{
  "gain_aug_db": 6,
  "time_shift_ms": 50,
  "hop_length": 320,
  "norm": "batchnorm",
  "stem": "single",
  "downsampling": "avg",
  "mixing": "cutmix",
  "orthogonalizer": "polar_express",
  "epochs": 149.4,
  "weight_decay": 0.03,
  "adamw_weight_decay_other_params": 0.01
}
Rows from block 3, named by matrix and row number. Each number is 128 + 32 x the weight over its row's rms, rounded and kept within 0 to 255. All counts start at 0. After the name is the row's rms in percent of the matrix's.
# conv: 3x3 conv (model.blocks.3.conv.weight, 160x96x3x3), inputs 72-95, a 3x3 kernel for each
conv.69 099 [125 105 110 103  68 164 116  64  96 108 123 123 151  95  98 122 138 156 126 191 164 125 115  83  89 133 100 143 138 163 131  83 147 101 114 126 122 109 142 158 109 121 129 106 170 104  98 130 101  99  85 152 133 124  97 141 108 150  83  51 156 117 134 155 145 111 143 172 151 132 161 104 128 124  96 136 108 116  97 114 174  87  82 155 132 108  93 159 185 116 102  91 141 161 139 157  86 113 134 161 184 177  62 124 100 170 135  67 120 138 130 108 181 151  99 173  87 170 152 141  99 152 172 135 156 117 100 110 174 134 101 120 139 163 104  92  78 119 151 172 103  91 151 112 153 172 160 146 202 178 107 134 149 141  98  87 184 173 154 160 164 109 115 115 138 120 176 162 109 123  84 133 120 142 145 137  87  81  91 113 116 147 131 105 132 132 133  90 102 109 130 119 156 125 163  67  70 119 122 131 110 105 126 154 129 210 116 197 116 163 149 141  97  94 147 129]
conv.70 101 [102  29 142  94 147 151 163  86  84 100 161 131 133 104 108 144 139 115  79 187 140 172 126 172 155 118 132 137 114  97 108  83 140 163 164 135  88 118 125  81 130 122 137 131 103 124 105 134 111 131 108 139 124 142 109 143 139 132  79  72 128 108  84  96  84 162 169 202 130 100 177  95 184 188 141 142  80 147 141 135 167 139 105  93 118 137  70 103 127 149  73  94 151 143  92 185  96  98  93 157 125 103 106 130 106 120  93 111 143 141 107  81  73 116 157 127 207 106 127 154 137 196 174 131 111 140 141  97 111 135 160 115  95 164 142 126  71 173 186 179 178 176 103 112 118 121 113 129 130 131 149 158 134  80 155 112 130  64  55 122  95  78  76 104 139 124 100  78  86  79 125 178 106  93 115  91 112 132 122 181 156 110 103  76 135 130  77 101 160  68  84 160 113 150  96 147 119 104 102 179  89 109 181 138 139 170 126 128 163 108 157 139 166  85 149  59]
conv.71 101 [ 92 125 137 134 150 135 124 101 144 101 104 101 154 123  40 143 122 137 130  93 147 118 185 153 146 181 141 148 138 170  97 142 129 106 145 122 143 103  99 137  76 125 123 125 140 192 160 105 182 163 179 124 108 150  85  61 110 136 112  80 165 137 132  88 124 132 184 206 169 107 125 114 122 180 129 107 110 122 116 128 150  83  54 125 131 141 154 137 130 136 118 174 169 116 188  73 140 166 146 153 162 155 135 136 143 107 134 142 145 134 127 124 155 173 145 110  86 109 120 125 115  67 127  64 123 176 121 177 138 116 178 143 126 122 176  87 100 167 181 165 150 168  83 108  69 160 123  88  79 110 160  87 101 125  94 156 135 119 122 129 107 149 119  99 121 140 139 117 132 132 143  90  77  83  97  79  87  95 109 146 117 136 147 135  88  67 148 105  89  84  71 169 185 202  30 109 129  84 158 114 135 104 140 101 107  88 119 115 143 106 110 119 158 105 102 109]
conv.72 102 [115  98 114 158 141  80 159 129  94  85 104 160 122  75 118 107 102 142 101 125  78  91 113 121 210 109 116 109 147 116 134  33 158  83 112 124 121  57 133 168  94 176  81 103 100 166 143 145 182 157 120  82 136  94 123 159 146 124 122 133 134 133 128 223 123 100 159 118  57 104  89 148 117 108 130  92 118 137 122 113 145  68 187 170  43 125 117  85 134 137 130 163 118 131 140 166 142 159 132 147 159 123 108 127 172  98 136 116 124 187 113 168 118 123 122 130 177 127 124 113 180 125 123 158 157 119 134 121  95  77 197  85 114 117 132 153 166 108 105 161 197  94 152 161 163 138 109 140 181 150 135 139 143 196 185 132  95 161 184 187 149 125 125  66 173 145 132 128 134 129 124 128  99  93 120  67 111 134 104 110 132 138 150  87 136 154 147 139 157 197 118  84  89  72 136 146 121 127  65 150 119 105 170 111 143 144 113 145  96 139 109  78  96 101 128 100]
conv.73 100 [129 118 106  41  97 102 107 110  77 189 142 157  99  96 143 145 107 132 135 125 170 105 107 100 107  82 181 159 100  97 149 109 117 118 127 133  87 111 147 117 137 139 135 132 103  44 111 209  88 116 157 105 109 154 125 177  68 113 138  93 118 103 149 141 112 120  82  93 110 125 108 136 106 137 112 145  83 128 149 137 140 181  96 138 202 124 100 113 145 122  92  97 186 173 149 185 131 133 167 128  98 115 160 128 131 122 180 162 164  97 107 112  90 118 110 145 148  88 115  90  91 145 136  85  94 126 143 143 172  74  98  97  98 122 147 126 156 158 124 152 169 143 131 135 112 133 146 124 117 128 137 175  83 126 144 129 146 125  98 108 135 106 145 100 119 156 186 154 108 164 114 140  78 142  98 107 119 137 155 119  72  69 135 113 156 185 159 119 175 117 171 168 144 121 123 186 132 129  78 160 168  69  90 154  48  76 107 139 181 186  52  70 123 106  79 108]
conv.74 100 [ 77  57  91 183 186  69 195 121  70 134 116  78 195 132  95 109 128 154 103 147 101 157 156 130 133 129 111 122 103 159  99  96 104 128  97 149 145 152 166 211 103 156 148  83 126 138 105 137 191 192  94 121 153 123 151 145 129 110  96 144 123 159 116 177 145 145 187 172 133 126 122 124 125 116 123 162  97 103  88 172 112 172 106  94 132 112 132  77  86 143 188 173 105 144 118 121  95  99 131  85 172 159 137 173 131 103 115 147 172 129 106 169 132  79  98 143 121 142 134 135 111 156 164 118 101 137  70 125 136  95  97  66 149 139 164 184 107 147 122 173 151  77 138 116  82 112 151 107  86 122 164 127  94 121  96 150  75 128 132 117 155 165 100 112 145 144 168 141 120 134 119  79 130  95 110 150 133 164 151 104  98 137  58 118 134 135 123 119  88 161 125  61 141 152 117  98 116  80 140 149 115 147 138 139 102  74 104 113  93 186 165 128  58 133 112 133]
conv.75 100 [134 102 110  82 124 118 112  99 167 109 132 132 162  94 111 175 150 109  87 177 167 138 144 141 132  96 158  68 157 135  69 145 141 140 191 146 124 130 112 135 120  83 147 153 116 114 110 131 127  91 120 134 134 111 130  91 136 152  96 111 161 108 113 100 109 123 218 131 134  99 224 156  99 118 109  75 101 191 116 112 123 117 152 112  87 133  87 157 175 116 167 156 188 132 137 137  87 144 152 159 187 111 131 173 186 148 148 156 111 178  98 135 126 113 150 134 173 112 153 117 112 122 132 160  94 104 151 115 103  83  75 177  90 168 145 125 138 162  53 103 156 131 125 149 109  75  78 143  80  92  75  86 118 133  89 149 139 181 124 107 242 117 137  95 154 146 152 185 159 157 167  94 107 144  73 104  78 124 112  74  72 128 113  77 163  43 123 122 155 122 170 167  78 160 140  65 115  98 152 113 125 137 104 146 157 134 135 106  98 164 140 128  95 101 149 167]
conv.76 101 [120 111 142 145  91  47 124 118 101 156 123 147 106  89 191 155 124 120 188  73 116 121 151 114  81 127 121 118 184 151  88 108 145  86 129 116 118 148 160 139 143 162 103 139 115 192 140  85 224 147 119 131 129 135 104 115  97  58 123 190  74 102 119 118 148  88 177 166 175 121 134 107  87 107  95 136 127 158 128 130 116 126 170 133  85 169 121 151 189  87 118  75 108 178  91 189 107 101  93  94  99 125 140 137  64 142 141 132 114 197  86 108 114  74 154 139 192 112 104 152 137 101 107 140  92  85 132 154 111  94  95 104 151 100 106 128 101  82 154 154 187  82 135 114 142 136 135 115  99  86 141  72 107 123  83  45 161 155 178  83 123 160 121  87 164  86 141 133  88 112 107 133 136 126  74  95  97 102  92 131 139 119 150 115  60 121 161 113  96 172 151  58  74 124 201 117  92  71 116 118 140 192  78 132 143 106 143  89  88 151 160 154  73  89 113 160]
conv.77 101 [137  78  78 113  99 157 120 198 147 130 154 156 104 133 118 112 110  92 100 143  85  96 133 123 161 187 159 124 167  53 128 138  86 127 215 133 111 119 121 107  88 110 135 160 137 141 155 134 103 126 163 148  95 154 155 168 135 125 113 128 146  90  99 107  88 154 102 111 106 135 164 124 147 165 159 118 153 126 142  94  81 107  50 137 121 156 168 129 162 137 143 109 173 132 121 123 138 155 105 150 137 151 109 121 197 173 117 195 134 118 123 171 191 135 107 108 122 200  96  86 174 150 150 175 132  99 123 129 124 103 110 144 147 121 119 129 143 106 171 194 152 110 145 122 161 105 164 116 166 118 109 119 131 172 111 102 170 162  86 187 139 106 129 129 114 134 104 170 112  91 129 116 107 118 146 165 122  93 137 129  84 124 147 165 107  75 155 128 151 112  64 110 137 116 105 103 102 118 178 121 179 103 130 117 105 197 118 146  91 138 130  94 120 190 122  98]
conv.78 101 [105  99 136 147 142 171 140 122 131 106 182 110 125 117 133 152 128 170 133 122 146 149 168 169 123 150 135 128 102 125 119 143 134 141 175  62 108 110 113 124 140  80 153 117  65 144 140 141 113 138 136 127 130 144 113  39  64 125 169 194  96 121 134 137 117 134 150 155 129  68 146 175 145 134 116 167 182 117 121 131 150 126 160 142 139 103 126 148  72  88 143 179 164  84 145 209 138  92 163  52 197 143 144 122 139  79 102 187 142 117 103 161 135 135 166 123 115 130 142 127  72 197 118 115 216  72 142 111 138 161  82 178 127 124 110 177 159  58  93 161 176  82 153  71  90 133 111  94 159 177 159 144 157 168 126  87 220  96  84 106  90  98 145  82  55 111 122 138 123 122 112 154 111 154 161 102 117 142 153 138 100 119  86 144  76 103 148 113  52 210 141  56  99 144 173 108 142 126 123  96 157 147 143 159 106 116 172 129  98 149 205 126  69 155 111 113]
conv.79 100 [ 93 186 115 105 141 204 114 126 108 131 168 142 134  85  56  94 196 126  53  91 118 144 123 129 131 101 139 102  73 105 142 155 143 184 129 185 151 198 152 159 187 149  68 144 124 136  45 148 114 114  89 139 158 127 132  92 128 143 115 166  95 103 166 136 177 108 108 111 104 123 118 126 195 122 150 110 134  84 115 153 167 171 179  95 145  92 120 157 113 126  79 249 157 107 149 122 120 121 138  95 185 162 153 127 144 116 133 105 126 137 111  89 147  70 129 145 206 189  83 137 155 113 168 148 172 152  98 142 120  88 128  93  95 102 157 180 172 118 108  48 125 153 101 142  80 113 119  98 126 124 116 145 160 132 127  95 127 144 100 114 126 148 142 150 135 146 145 165 109  57 153 132 163 159  68 129 112  77 135  70 103 104 178  91  74 119 128 121 166 122 210  75 139 136 114 190  95 135 164 143 118 131 121 158 145 129  95 131 127  99  78 113  66  63 168 108]
conv.80 100 [114 135 127 119 114 220 153 166 129  81 114 143 140 144 132 136 114 140 150  71 143 142 113 126 116 103 155 170 121  98 118 117 105 105  84  84 105 192  99 144 159 158 129 182 108 130 179 151 135 108 162  99  83 144 171 128  87 138 163 144 118  90 138  98 189 130 162 150 109 105 112  66 170  72 154 142  82 144 143 116 143 127  85 144 155 116  83  87 173 147 120  86 149 145  87  98 146  92 104 141 140 111 179 136 142 197  99 105 167 143  49 154 128  99 115  74  93 113 125 118  76  98 217  74 102 131 128 133 148 100 133 112 164 144  95 178 127 117 127 135 120 103 139 138 164 148 172 125 168 135 125 132 116 180 182  91 123 225  92 121 129  81 210 199 138 153 185 115 124 136 113  68 112 122 171 156 120 138 123 146  71  79 170  95 125  63 154 136 167  88 129 157 134 129 143 130 128 146 142 149 120 114 162 104 171 120  63 118  98 105 158 220 131  97 139 114]
conv.81 099 [222 137 149 130 151 163 143 125  91  68 144 131 130  92  89  93 128 103 111 127  88 126 167  93 116  80 172 127  95 103 142  98 136 108  87  61 182 110 120 129 139  92 120  99 101 129 143  71 173 132  90 141 100 140  73 147 102 211  91 121 146 107 125 117 121 101 133 116 102  75 194 114  84 161  89 125 135 112 143  89 105  92 107 183  82 119  75 123  87 130  84 136 188 190 126 125 113 153 109 138 129 106 151 104  98 152 159  77  79 134 107 135 155 137  68 150 137 167 138 103 165 125 148 156 105 152  71 147 138 201 117  76 112 110  92 142 117 104 171 142  84 137 183 115 113 170 130 157 106 140 193 122 125  95 115 134 120  63  90 113 100 147 153 153 208 111 145 170  90 132 188  81 132 117 121  77 156 110 141 129 107  89 105 165 102 159 176 155 160  63 108 148 108 126 108  78 123 102 105 113 118 185 175 146 151 116 167 105 142  80 192 177 116 101 189 123]
conv.82 098 [104 105  70  68  82 119 108 134 137 112 167 135  75  64 148 108 104 115 117 145 135 153 152 102 160 120 167 102 101 156 155  98 115 146 116 146  88  98 125  60 104 136  92 137  85 166 172 109 132 149 117 113 151 129  95 159 131 184 182 135 113 158 159 178 158 180 160  99 187 146  61 139 150 132  91 140 195 103  92 127 156 130 167  71 129 113 141 146 166 105 142 164 185  88 140  88 176 105 126 221 126  70 158 106  71  98 137 159 127  87 123 167  77 121 122  63 120  72  93 117  97 158 139 104 114  99 146 113 138 130 102 170 187 109 164 123 128 119 106 108 151 159 120 153 113  95 144 147 143 139 127 132  75 106 149 140 157 119 115  94 132 187  80 135 204 203 143  99 129 143 149 129  76 100 145 111 148 109 138 154 125  80 110 131 185 125  78 137 139  96 134 117 122 134  94 108  87  97  79 139 208 121 121 131 142  76 160 153 129 110 119  78  76 128  86 129]
conv.83 101 [171  92 152 130  53 108 120 176 173  85 106 114 162 130  99 138 121 140  96 200 129 201 213  97 120 149  87 126 123  97  90 133  97 194 143  76 151 113  23 109 169 125  74  92 119 153 102  93 126 147 167  87 134 131 117 206 139 120 172 170 104 114 111 103 125 155  99 164 103 167 116 119 117 203  69 113 191 121 143  94 112 117 193 130  86  75 140 142 168  47 162 159  95 111 119 121 168 140 130 130 168 149 142 151 127 119 128 152 159 111 126 189 100 179 131 161 180 117 171 126 164 103 124 152 131 176 140 107 112  30 103 152 123 126 102 136 148 157 123 178 140 120 148 152  82 140 114  90 107 101 110 122  99  95 121 114 152 123 147 150  98 113 132 128 107 106 177 167 195 137 127 163 120 108 115 128 133 131 112 117 140 104  92  90  88  93 143 122  75 141 160 113  95 112 149 112 145 155 137 106 114 131 136  86 163 124 116 134  87 207 111 123 144 143  83 160]