{"arch": "vgg", "model": "sound classifier", "dataset": "acted Russian speech (Dusha)", "train_examples": 26041, "gain_aug_db": 6, "time_shift_ms": 50, "n_mels": 64, "hop_length": 320, "input": "log_mel", "spec_augment": true, "win_length": 400, "targets": ["emotion"], "num_classes": 4, "norm": "batchnorm", "activation": "relu", "depths": [3, 3, 3], "kernel_size": 3, "stem": "single", "widths": [96, 160, 288], "downsampling": "avg", "mixing": "cutmix", "loss": "cross_entropy", "init": "torch_default", "optimizer": "muon", "muon_scale": "spectral", "lr": 0.032, "momentum": 0.9, "nesterov": true, "orthogonalizer": "polar_express", "adamw_lr_other_params": 0.00071, "grad_clip": 0.5, "ema_decay": 0.999, "steps": 15200, "batch_size": 256, "epochs": 149.4, "lr_schedule": "cosine", "final_lr_fraction": 0.05, "warmup_steps": 760, "weight_decay": 0.03, "adamw_weight_decay_other_params": 0.01}
Rows from block 6, named by matrix and row number. Each number is 50 + 12 x the weight over its row's rms, rounded and kept within 0 to 99. All counts start at 0. After the name is the row's rms in percent of the matrix's.
# conv: 3x3 conv (model.blocks.6.conv.weight, 288x160x3x3), inputs 92-114, a 3x3 kernel for each
conv.215 100:41 36 46 50 67 53 52 34 52 47 31 42 47 45 43 34 54 42 29 47 57 42 74 40 57 42 33 60 52 58 50 53 47 59 56 46 43 52 48 33 52 29 51 49 67 36 51 48 57 43 71 48 42 44 37 45 55 45 43 51 66 38 35 59 58 57 45 60 40 36 59 53 44 62 55 45 29 51 57 91 50 55 56 51 69 42 75 63 56 55 53 58 49 64 32 46 50 45 49 61 52 35 64 62 54 37 58 17 42 33 46 56 56 46 54 53 10 51 63 41 75 29 63 47 43 48 35 42 58 39 55 37 34 55 48 40 52 54 47 70 39 53 58 35 55 47 42 43 53 49 37 60 27 55 44 58 30 54 44 44 31 40 43 31 46 50 57 36 26 61 42 61 54 54 59 49 58 59 54 48 74 35 24 57 51 42 34 24 63 55 54 45 70 54 29 57 67 41 26 39 83 50 35 38 24 44 37
conv.216 097:43 62 54 71 61 49 49 55 62 58 45 35 46 40 72 47 68 72 43 55 52 53 43 59 36 61 51 49 64 62 20 46 39 39 33 56 55 51 25 59 41 46 42 44 51 55 24 48 65 53 68 42 65 44 55 58 60 39 37 43 67 67 62 47 42 49 53 56 43 54 53 44 60 41 42 51 54 39 41 37 53 79 61 37 47 59 52 40 41 53 43 72 46 62 54 44 49 31 53 55 38 48 69 49 42 45 61 30 41 51 52 56 54 80 46 64 31 36 58 44 31 47 55 57 34 46 41 53 54 59 48 47 53 35 30 56 54 38 37 41 50 57 40 57 51 55 44 54 59 48 33 46 72 59 50 47 45 53 45 51 56 45 59 22 34 36 45 50 63 46 36 58 30 33 64 66 59 34 57 40 54 56 62 76 57 65 62 57 36 69 63 42 50 56 51 40 52 58 42 53 52 35 55 55 59 52 53
conv.217 098:55 71 35 27 59 44 36 32 36 60 51 39 35 61 45 56 31 54 58 52 52 32 49 41 48 49 26 33 54 45 50 22 44 56 62 48 69 46 52 41 28 48 38 67 47 66 45 54 53 51 59 60 15 40 23 34 57 51 50 30 65 63 36 51 50 39 38 52 44 54 39 55 48 58 35 58 51 38 27 54 34 25 54 55 31 36 52 63 73 51 54 28 38 54 56 44 51 49 35 54 51 59 57 63 62 53 44 44 41 39 71 33 44 50 79 55 34 62 54 52 63 51 38 58 40 68 61 54 56 53 52 52 32 56 64 41 31 45 34 25 55 52 57 61 34 34 68 58 45 54 70 56 37 63 50 50 59 63 35 44 65 59 52 21 63 61 50 39 60 33 39 44 31 37 49 57 60 52 52 27 47 65 44 37 83 68 57 42 53 37 62 31 47 54 36 43 28 46 44 48 46 60 56 59 30 40 42
conv.218 099:50 71 64 51 46 44 55 61 40 40 69 52 39 57 51 51 46 58 54 21 34 45 55 47 53 38 42 50 81 51 10 48 57 63 60 41 28 58 41 59 51 26 38 64 42 50 56 35 42 53 68 76 38 42 57 56 44 29 57 53 42 45 41 43 60 60 53 25 45 48 75 49 41 46 52 33 73 76 36 44 60 24 63 62 69 57 58 50 35 55 51 59 60 54 53 57 47 56 27 56 23 78 78 52 67 57 66 48 52 54 50 64 46 56 63 46 58 68 74 40 73 73 57 37 51 56 53 54 52 75 55 49 42 53 45 45 32 83 38 52 41 52 38 47 31 47 58 31 57 69 40 48 47 25 45 63 47 58 38 40 49 49 48 44 43 47 42 68 52 51 44 33 51 69 43 37 38 55 52 50 45 45 29 50 37 41 48 37 62 53 59 70 44 45 35 54 44 45 60 48 48 19 51 53 38 42 48
conv.219 101:46 66 43 87 55 45 31 48 47 46 51 60 58 43 16 47 50 30 53 72 48 57 40 31 48 51 46 65 56 61 47 78 28 57 35 53 60 58 67 41 42 37 39 51 43 58 58 54 37 60 51 62 61 53 17 46 48 57 43 59 58 46 33 51 37 42 73 34 36 38 31 29 69 63 61 48 50 42 45 55 58 65 47 43 44 62 66 53 60 39 74 58 46 58 52 56 41 60 39 71 25 47 72 54 55 41 46 54 48 51 38 56 53 43 38 49 40 60 60 53 64 30 34 56 55 34 43 47 39 61 26 43 59 49 61 64 80 30 33 51 56 54 46 41 62 49 57 41 66 58 52 54 45 38 47 51 33 50 29 37 68 42 32 43 47 66 71 44 57 50 50 31 40 42 56 68 73 58 44 50 53 37 59 43 56 77 57 36 58 41 31 45 56 45 43 42 39 45 63 42 46 54 41 68 42 59 48
conv.220 106:35 69 30 70 43 67 58 57 73 55 08 24 58 44 53 66 45 35 50 46 43 52 34 35 62 66 41 62 67 67 29 24 66 59 53 53 68 48 29 51 51 57 65 45 52 32 48 49 40 63 74 48 43 34 47 52 65 32 53 81 78 34 42 58 45 65 72 33 63 49 34 41 48 41 36 37 41 61 75 43 35 51 50 59 36 31 39 59 39 30 58 34 49 66 45 58 53 73 37 50 35 53 60 54 70 31 32 62 36 74 57 37 38 57 50 70 30 46 58 47 51 58 67 50 40 77 59 49 50 62 22 49 54 41 42 43 66 37 49 56 40 44 60 42 28 63 30 31 60 62 66 47 47 59 57 56 33 41 61 61 59 44 55 44 55 56 42 56 67 48 41 82 41 52 40 53 27 45 55 49 54 65 55 37 63 45 67 57 59 53 46 49 45 66 49 61 35 65 56 19 31 47 53 53 62 56 66
conv.221 101:53 72 52 62 38 66 56 69 61 44 35 36 42 57 39 53 49 51 45 29 56 42 50 37 48 58 30 20 47 62 30 58 27 51 50 53 61 34 59 42 71 46 38 53 34 42 65 62 40 51 56 40 61 45 71 57 64 34 45 57 45 57 67 30 42 50 67 45 60 32 54 31 52 28 48 51 52 55 57 50 34 29 47 68 48 42 46 31 45 37 39 82 61 31 56 66 54 31 52 32 53 51 69 55 64 49 48 40 27 47 51 38 61 32 61 51 51 41 66 69 43 66 42 34 30 40 40 42 48 59 41 43 55 40 61 75 29 48 69 61 44 49 36 57 70 44 54 44 53 40 34 50 57 44 47 41 48 52 42 61 36 51 58 36 75 58 50 69 35 54 63 32 53 46 59 57 58 48 51 46 46 43 64 39 58 44 44 58 60 29 54 56 42 44 51 34 29 64 75 44 60 58 37 41 65 52 69
conv.222 099:51 27 72 51 42 52 65 49 41 30 28 40 53 57 49 55 65 45 45 46 71 64 40 65 53 67 54 34 39 38 45 58 70 70 50 40 86 50 37 53 48 57 49 44 57 50 27 27 36 48 55 38 70 33 57 53 62 51 35 50 55 41 45 57 43 66 37 43 56 56 53 58 54 39 54 37 51 60 51 55 47 65 39 49 50 56 47 52 45 54 56 22 51 41 64 60 60 46 51 49 51 40 51 60 32 48 51 48 59 26 33 46 67 55 56 44 51 51 58 36 41 37 58 51 26 36 30 41 69 57 58 42 68 44 39 37 50 57 59 55 48 46 51 61 51 44 38 43 44 43 44 53 43 65 65 57 50 55 49 32 55 40 74 52 36 53 54 27 51 51 37 39 53 63 46 70 70 51 48 46 51 54 50 76 40 41 52 72 63 52 43 43 42 42 47 52 65 58 31 40 42 65 26 71 53 36 39
conv.223 102:42 40 36 51 55 35 50 50 51 54 52 54 42 58 44 47 48 62 39 47 57 29 62 63 69 38 32 45 45 56 55 36 49 31 53 38 45 33 67 43 49 47 50 40 51 41 53 27 56 43 45 66 64 32 39 38 46 62 42 43 48 39 53 43 43 37 47 72 76 65 41 38 50 53 34 59 61 42 37 62 40 50 55 47 62 38 50 42 59 41 66 71 32 66 67 50 57 32 49 50 56 45 48 21 33 39 66 35 38 40 33 56 49 81 48 53 53 53 44 52 17 61 35 70 24 55 45 51 46 52 32 54 56 31 52 36 61 44 63 72 32 56 65 39 32 57 76 42 42 65 28 54 58 42 33 43 41 38 25 60 54 50 45 56 51 37 57 35 65 34 59 57 41 84 60 58 72 47 49 49 63 52 22 62 44 31 46 38 68 46 50 94 61 56 64 37 58 62 31 49 61 26 57 55 46 43 35
conv.224 105:57 38 68 57 41 36 37 57 40 47 47 52 44 49 55 58 37 54 48 36 50 31 44 65 45 65 50 58 45 54 49 40 62 30 62 48 43 54 55 38 67 54 31 46 31 45 38 42 60 34 63 31 52 42 63 49 66 40 37 43 43 53 69 65 40 29 39 51 29 99 68 46 29 42 80 50 37 41 61 54 60 68 39 58 32 72 70 57 42 38 59 32 43 60 37 37 64 64 39 47 49 36 77 36 61 58 56 26 67 34 60 50 59 43 62 49 32 66 43 51 47 68 52 55 43 75 46 34 31 38 64 54 36 51 41 50 61 26 70 43 50 53 42 55 51 39 42 43 53 37 42 67 60 46 44 30 48 50 35 64 42 43 29 44 45 35 43 32 49 63 50 64 52 54 66 55 42 30 56 75 40 55 51 33 46 45 59 68 69 51 50 50 34 59 40 45 70 61 68 45 48 52 39 56 67 35 54
conv.225 101:40 51 76 54 38 36 57 50 39 62 43 47 61 67 56 54 52 49 53 37 57 53 45 34 33 40 40 73 46 28 44 40 63 61 70 45 69 55 49 37 38 40 72 39 56 46 39 21 34 41 43 48 44 35 55 76 45 35 37 46 52 48 51 40 31 46 38 55 63 54 52 53 57 31 41 40 40 72 42 62 51 42 37 47 36 58 50 42 50 56 58 40 20 32 51 27 46 56 53 43 57 39 43 59 63 58 34 65 27 64 33 56 54 59 55 42 30 72 36 47 32 68 56 44 58 46 60 44 12 46 59 73 66 61 67 60 50 48 52 39 44 54 47 37 53 60 24 41 49 57 47 55 62 53 60 38 58 46 47 40 36 64 43 43 50 33 47 48 51 42 43 48 39 52 57 65 47 38 43 47 42 33 80 62 51 51 51 40 28 54 74 47 40 43 39 66 59 35 70 56 62 50 63 53 40 54 45
conv.226 098:47 36 42 63 43 53 41 48 48 36 24 55 44 65 26 69 37 45 32 49 47 53 52 60 31 69 47 35 80 50 37 40 46 56 65 43 73 35 36 41 47 47 41 57 60 37 44 41 64 65 44 50 60 55 84 75 56 64 56 51 46 44 58 58 60 32 38 65 27 49 38 65 71 70 52 53 47 46 37 42 49 56 48 37 48 37 66 53 52 37 36 59 51 64 38 55 50 18 19 35 50 39 49 52 43 31 57 50 35 16 66 46 53 62 42 45 48 41 52 49 49 46 44 43 51 45 54 38 42 48 43 53 60 60 37 60 74 56 41 32 49 38 39 43 49 88 29 62 47 49 58 42 29 61 42 61 20 18 45 58 25 60 37 52 66 51 69 60 48 64 38 36 63 39 51 28 61 70 36 52 53 30 57 60 41 80 45 46 58 33 46 69 38 19 55 46 55 45 63 63 38 51 52 66 56 57 40
conv.227 102:46 56 42 42 55 48 69 35 54 50 50 55 60 66 51 55 47 44 47 52 53 53 27 27 47 44 49 48 48 47 33 49 43 44 32 66 60 51 57 41 48 58 60 46 22 44 40 50 65 62 40 53 55 67 48 63 56 63 59 32 62 46 52 39 56 48 64 42 73 43 39 61 24 60 56 52 80 66 51 40 57 55 57 56 63 43 69 65 46 51 64 42 46 54 67 48 78 64 18 52 52 68 34 53 40 54 61 60 81 59 21 46 25 58 35 58 55 40 45 44 52 56 30 60 41 50 46 38 50 51 52 48 61 40 38 51 46 51 29 52 64 38 51 50 51 53 50 63 44 36 40 84 57 24 25 30 33 27 34 48 58 48 57 54 59 57 64 48 56 59 56 55 32 50 30 53 68 69 43 57 63 48 40 38 43 32 62 59 55 37 45 29 43 68 58 48 47 50 47 44 68 48 41 45 36 38 56
conv.228 101:56 45 73 26 41 35 48 45 31 43 50 63 21 53 47 33 46 37 50 43 34 62 59 57 62 61 43 36 55 53 33 68 34 58 60 39 50 42 45 48 42 85 40 58 41 68 56 80 61 44 47 54 46 59 49 49 46 66 71 65 25 42 62 64 54 52 50 43 64 43 69 55 56 47 50 55 43 18 37 53 58 52 79 41 72 52 30 64 44 35 57 42 43 53 28 62 58 48 49 39 45 43 53 65 79 53 51 59 53 37 48 69 53 42 60 61 49 20 61 44 40 63 73 31 61 34 67 48 46 48 40 36 28 68 53 59 49 60 28 32 49 45 42 59 52 53 13 35 38 32 52 62 59 73 53 64 42 33 57 35 51 55 68 61 62 38 46 45 64 39 54 35 40 52 33 43 42 44 64 48 46 51 42 41 44 49 54 56 43 40 58 52 38 56 65 44 41 41 45 38 46 47 60 56 48 41 40
conv.229 103:39 53 38 58 54 67 54 65 58 66 46 41 59 49 65 57 59 50 64 74 63 35 37 54 36 40 62 68 41 59 52 32 38 61 43 47 63 46 36 48 31 66 56 54 67 63 52 52 54 52 55 36 53 61 74 61 72 37 48 54 55 52 42 31 75 48 46 67 42 38 63 44 37 50 46 52 43 51 35 55 91 68 50 52 69 43 35 47 44 60 56 52 41 50 39 46 39 71 37 50 55 64 50 64 70 35 48 20 32 39 41 57 44 35 63 60 47 37 38 45 48 67 59 39 42 41 03 54 49 48 64 52 38 42 50 58 40 53 48 60 67 69 48 52 57 55 55 29 52 51 50 58 39 49 62 54 39 44 50 52 56 30 65 52 47 38 53 45 41 58 55 50 60 60 37 58 32 55 57 64 35 65 63 35 46 50 40 44 58 47 47 58 25 65 38 40 63 37 42 50 41 37 58 70 45 48 52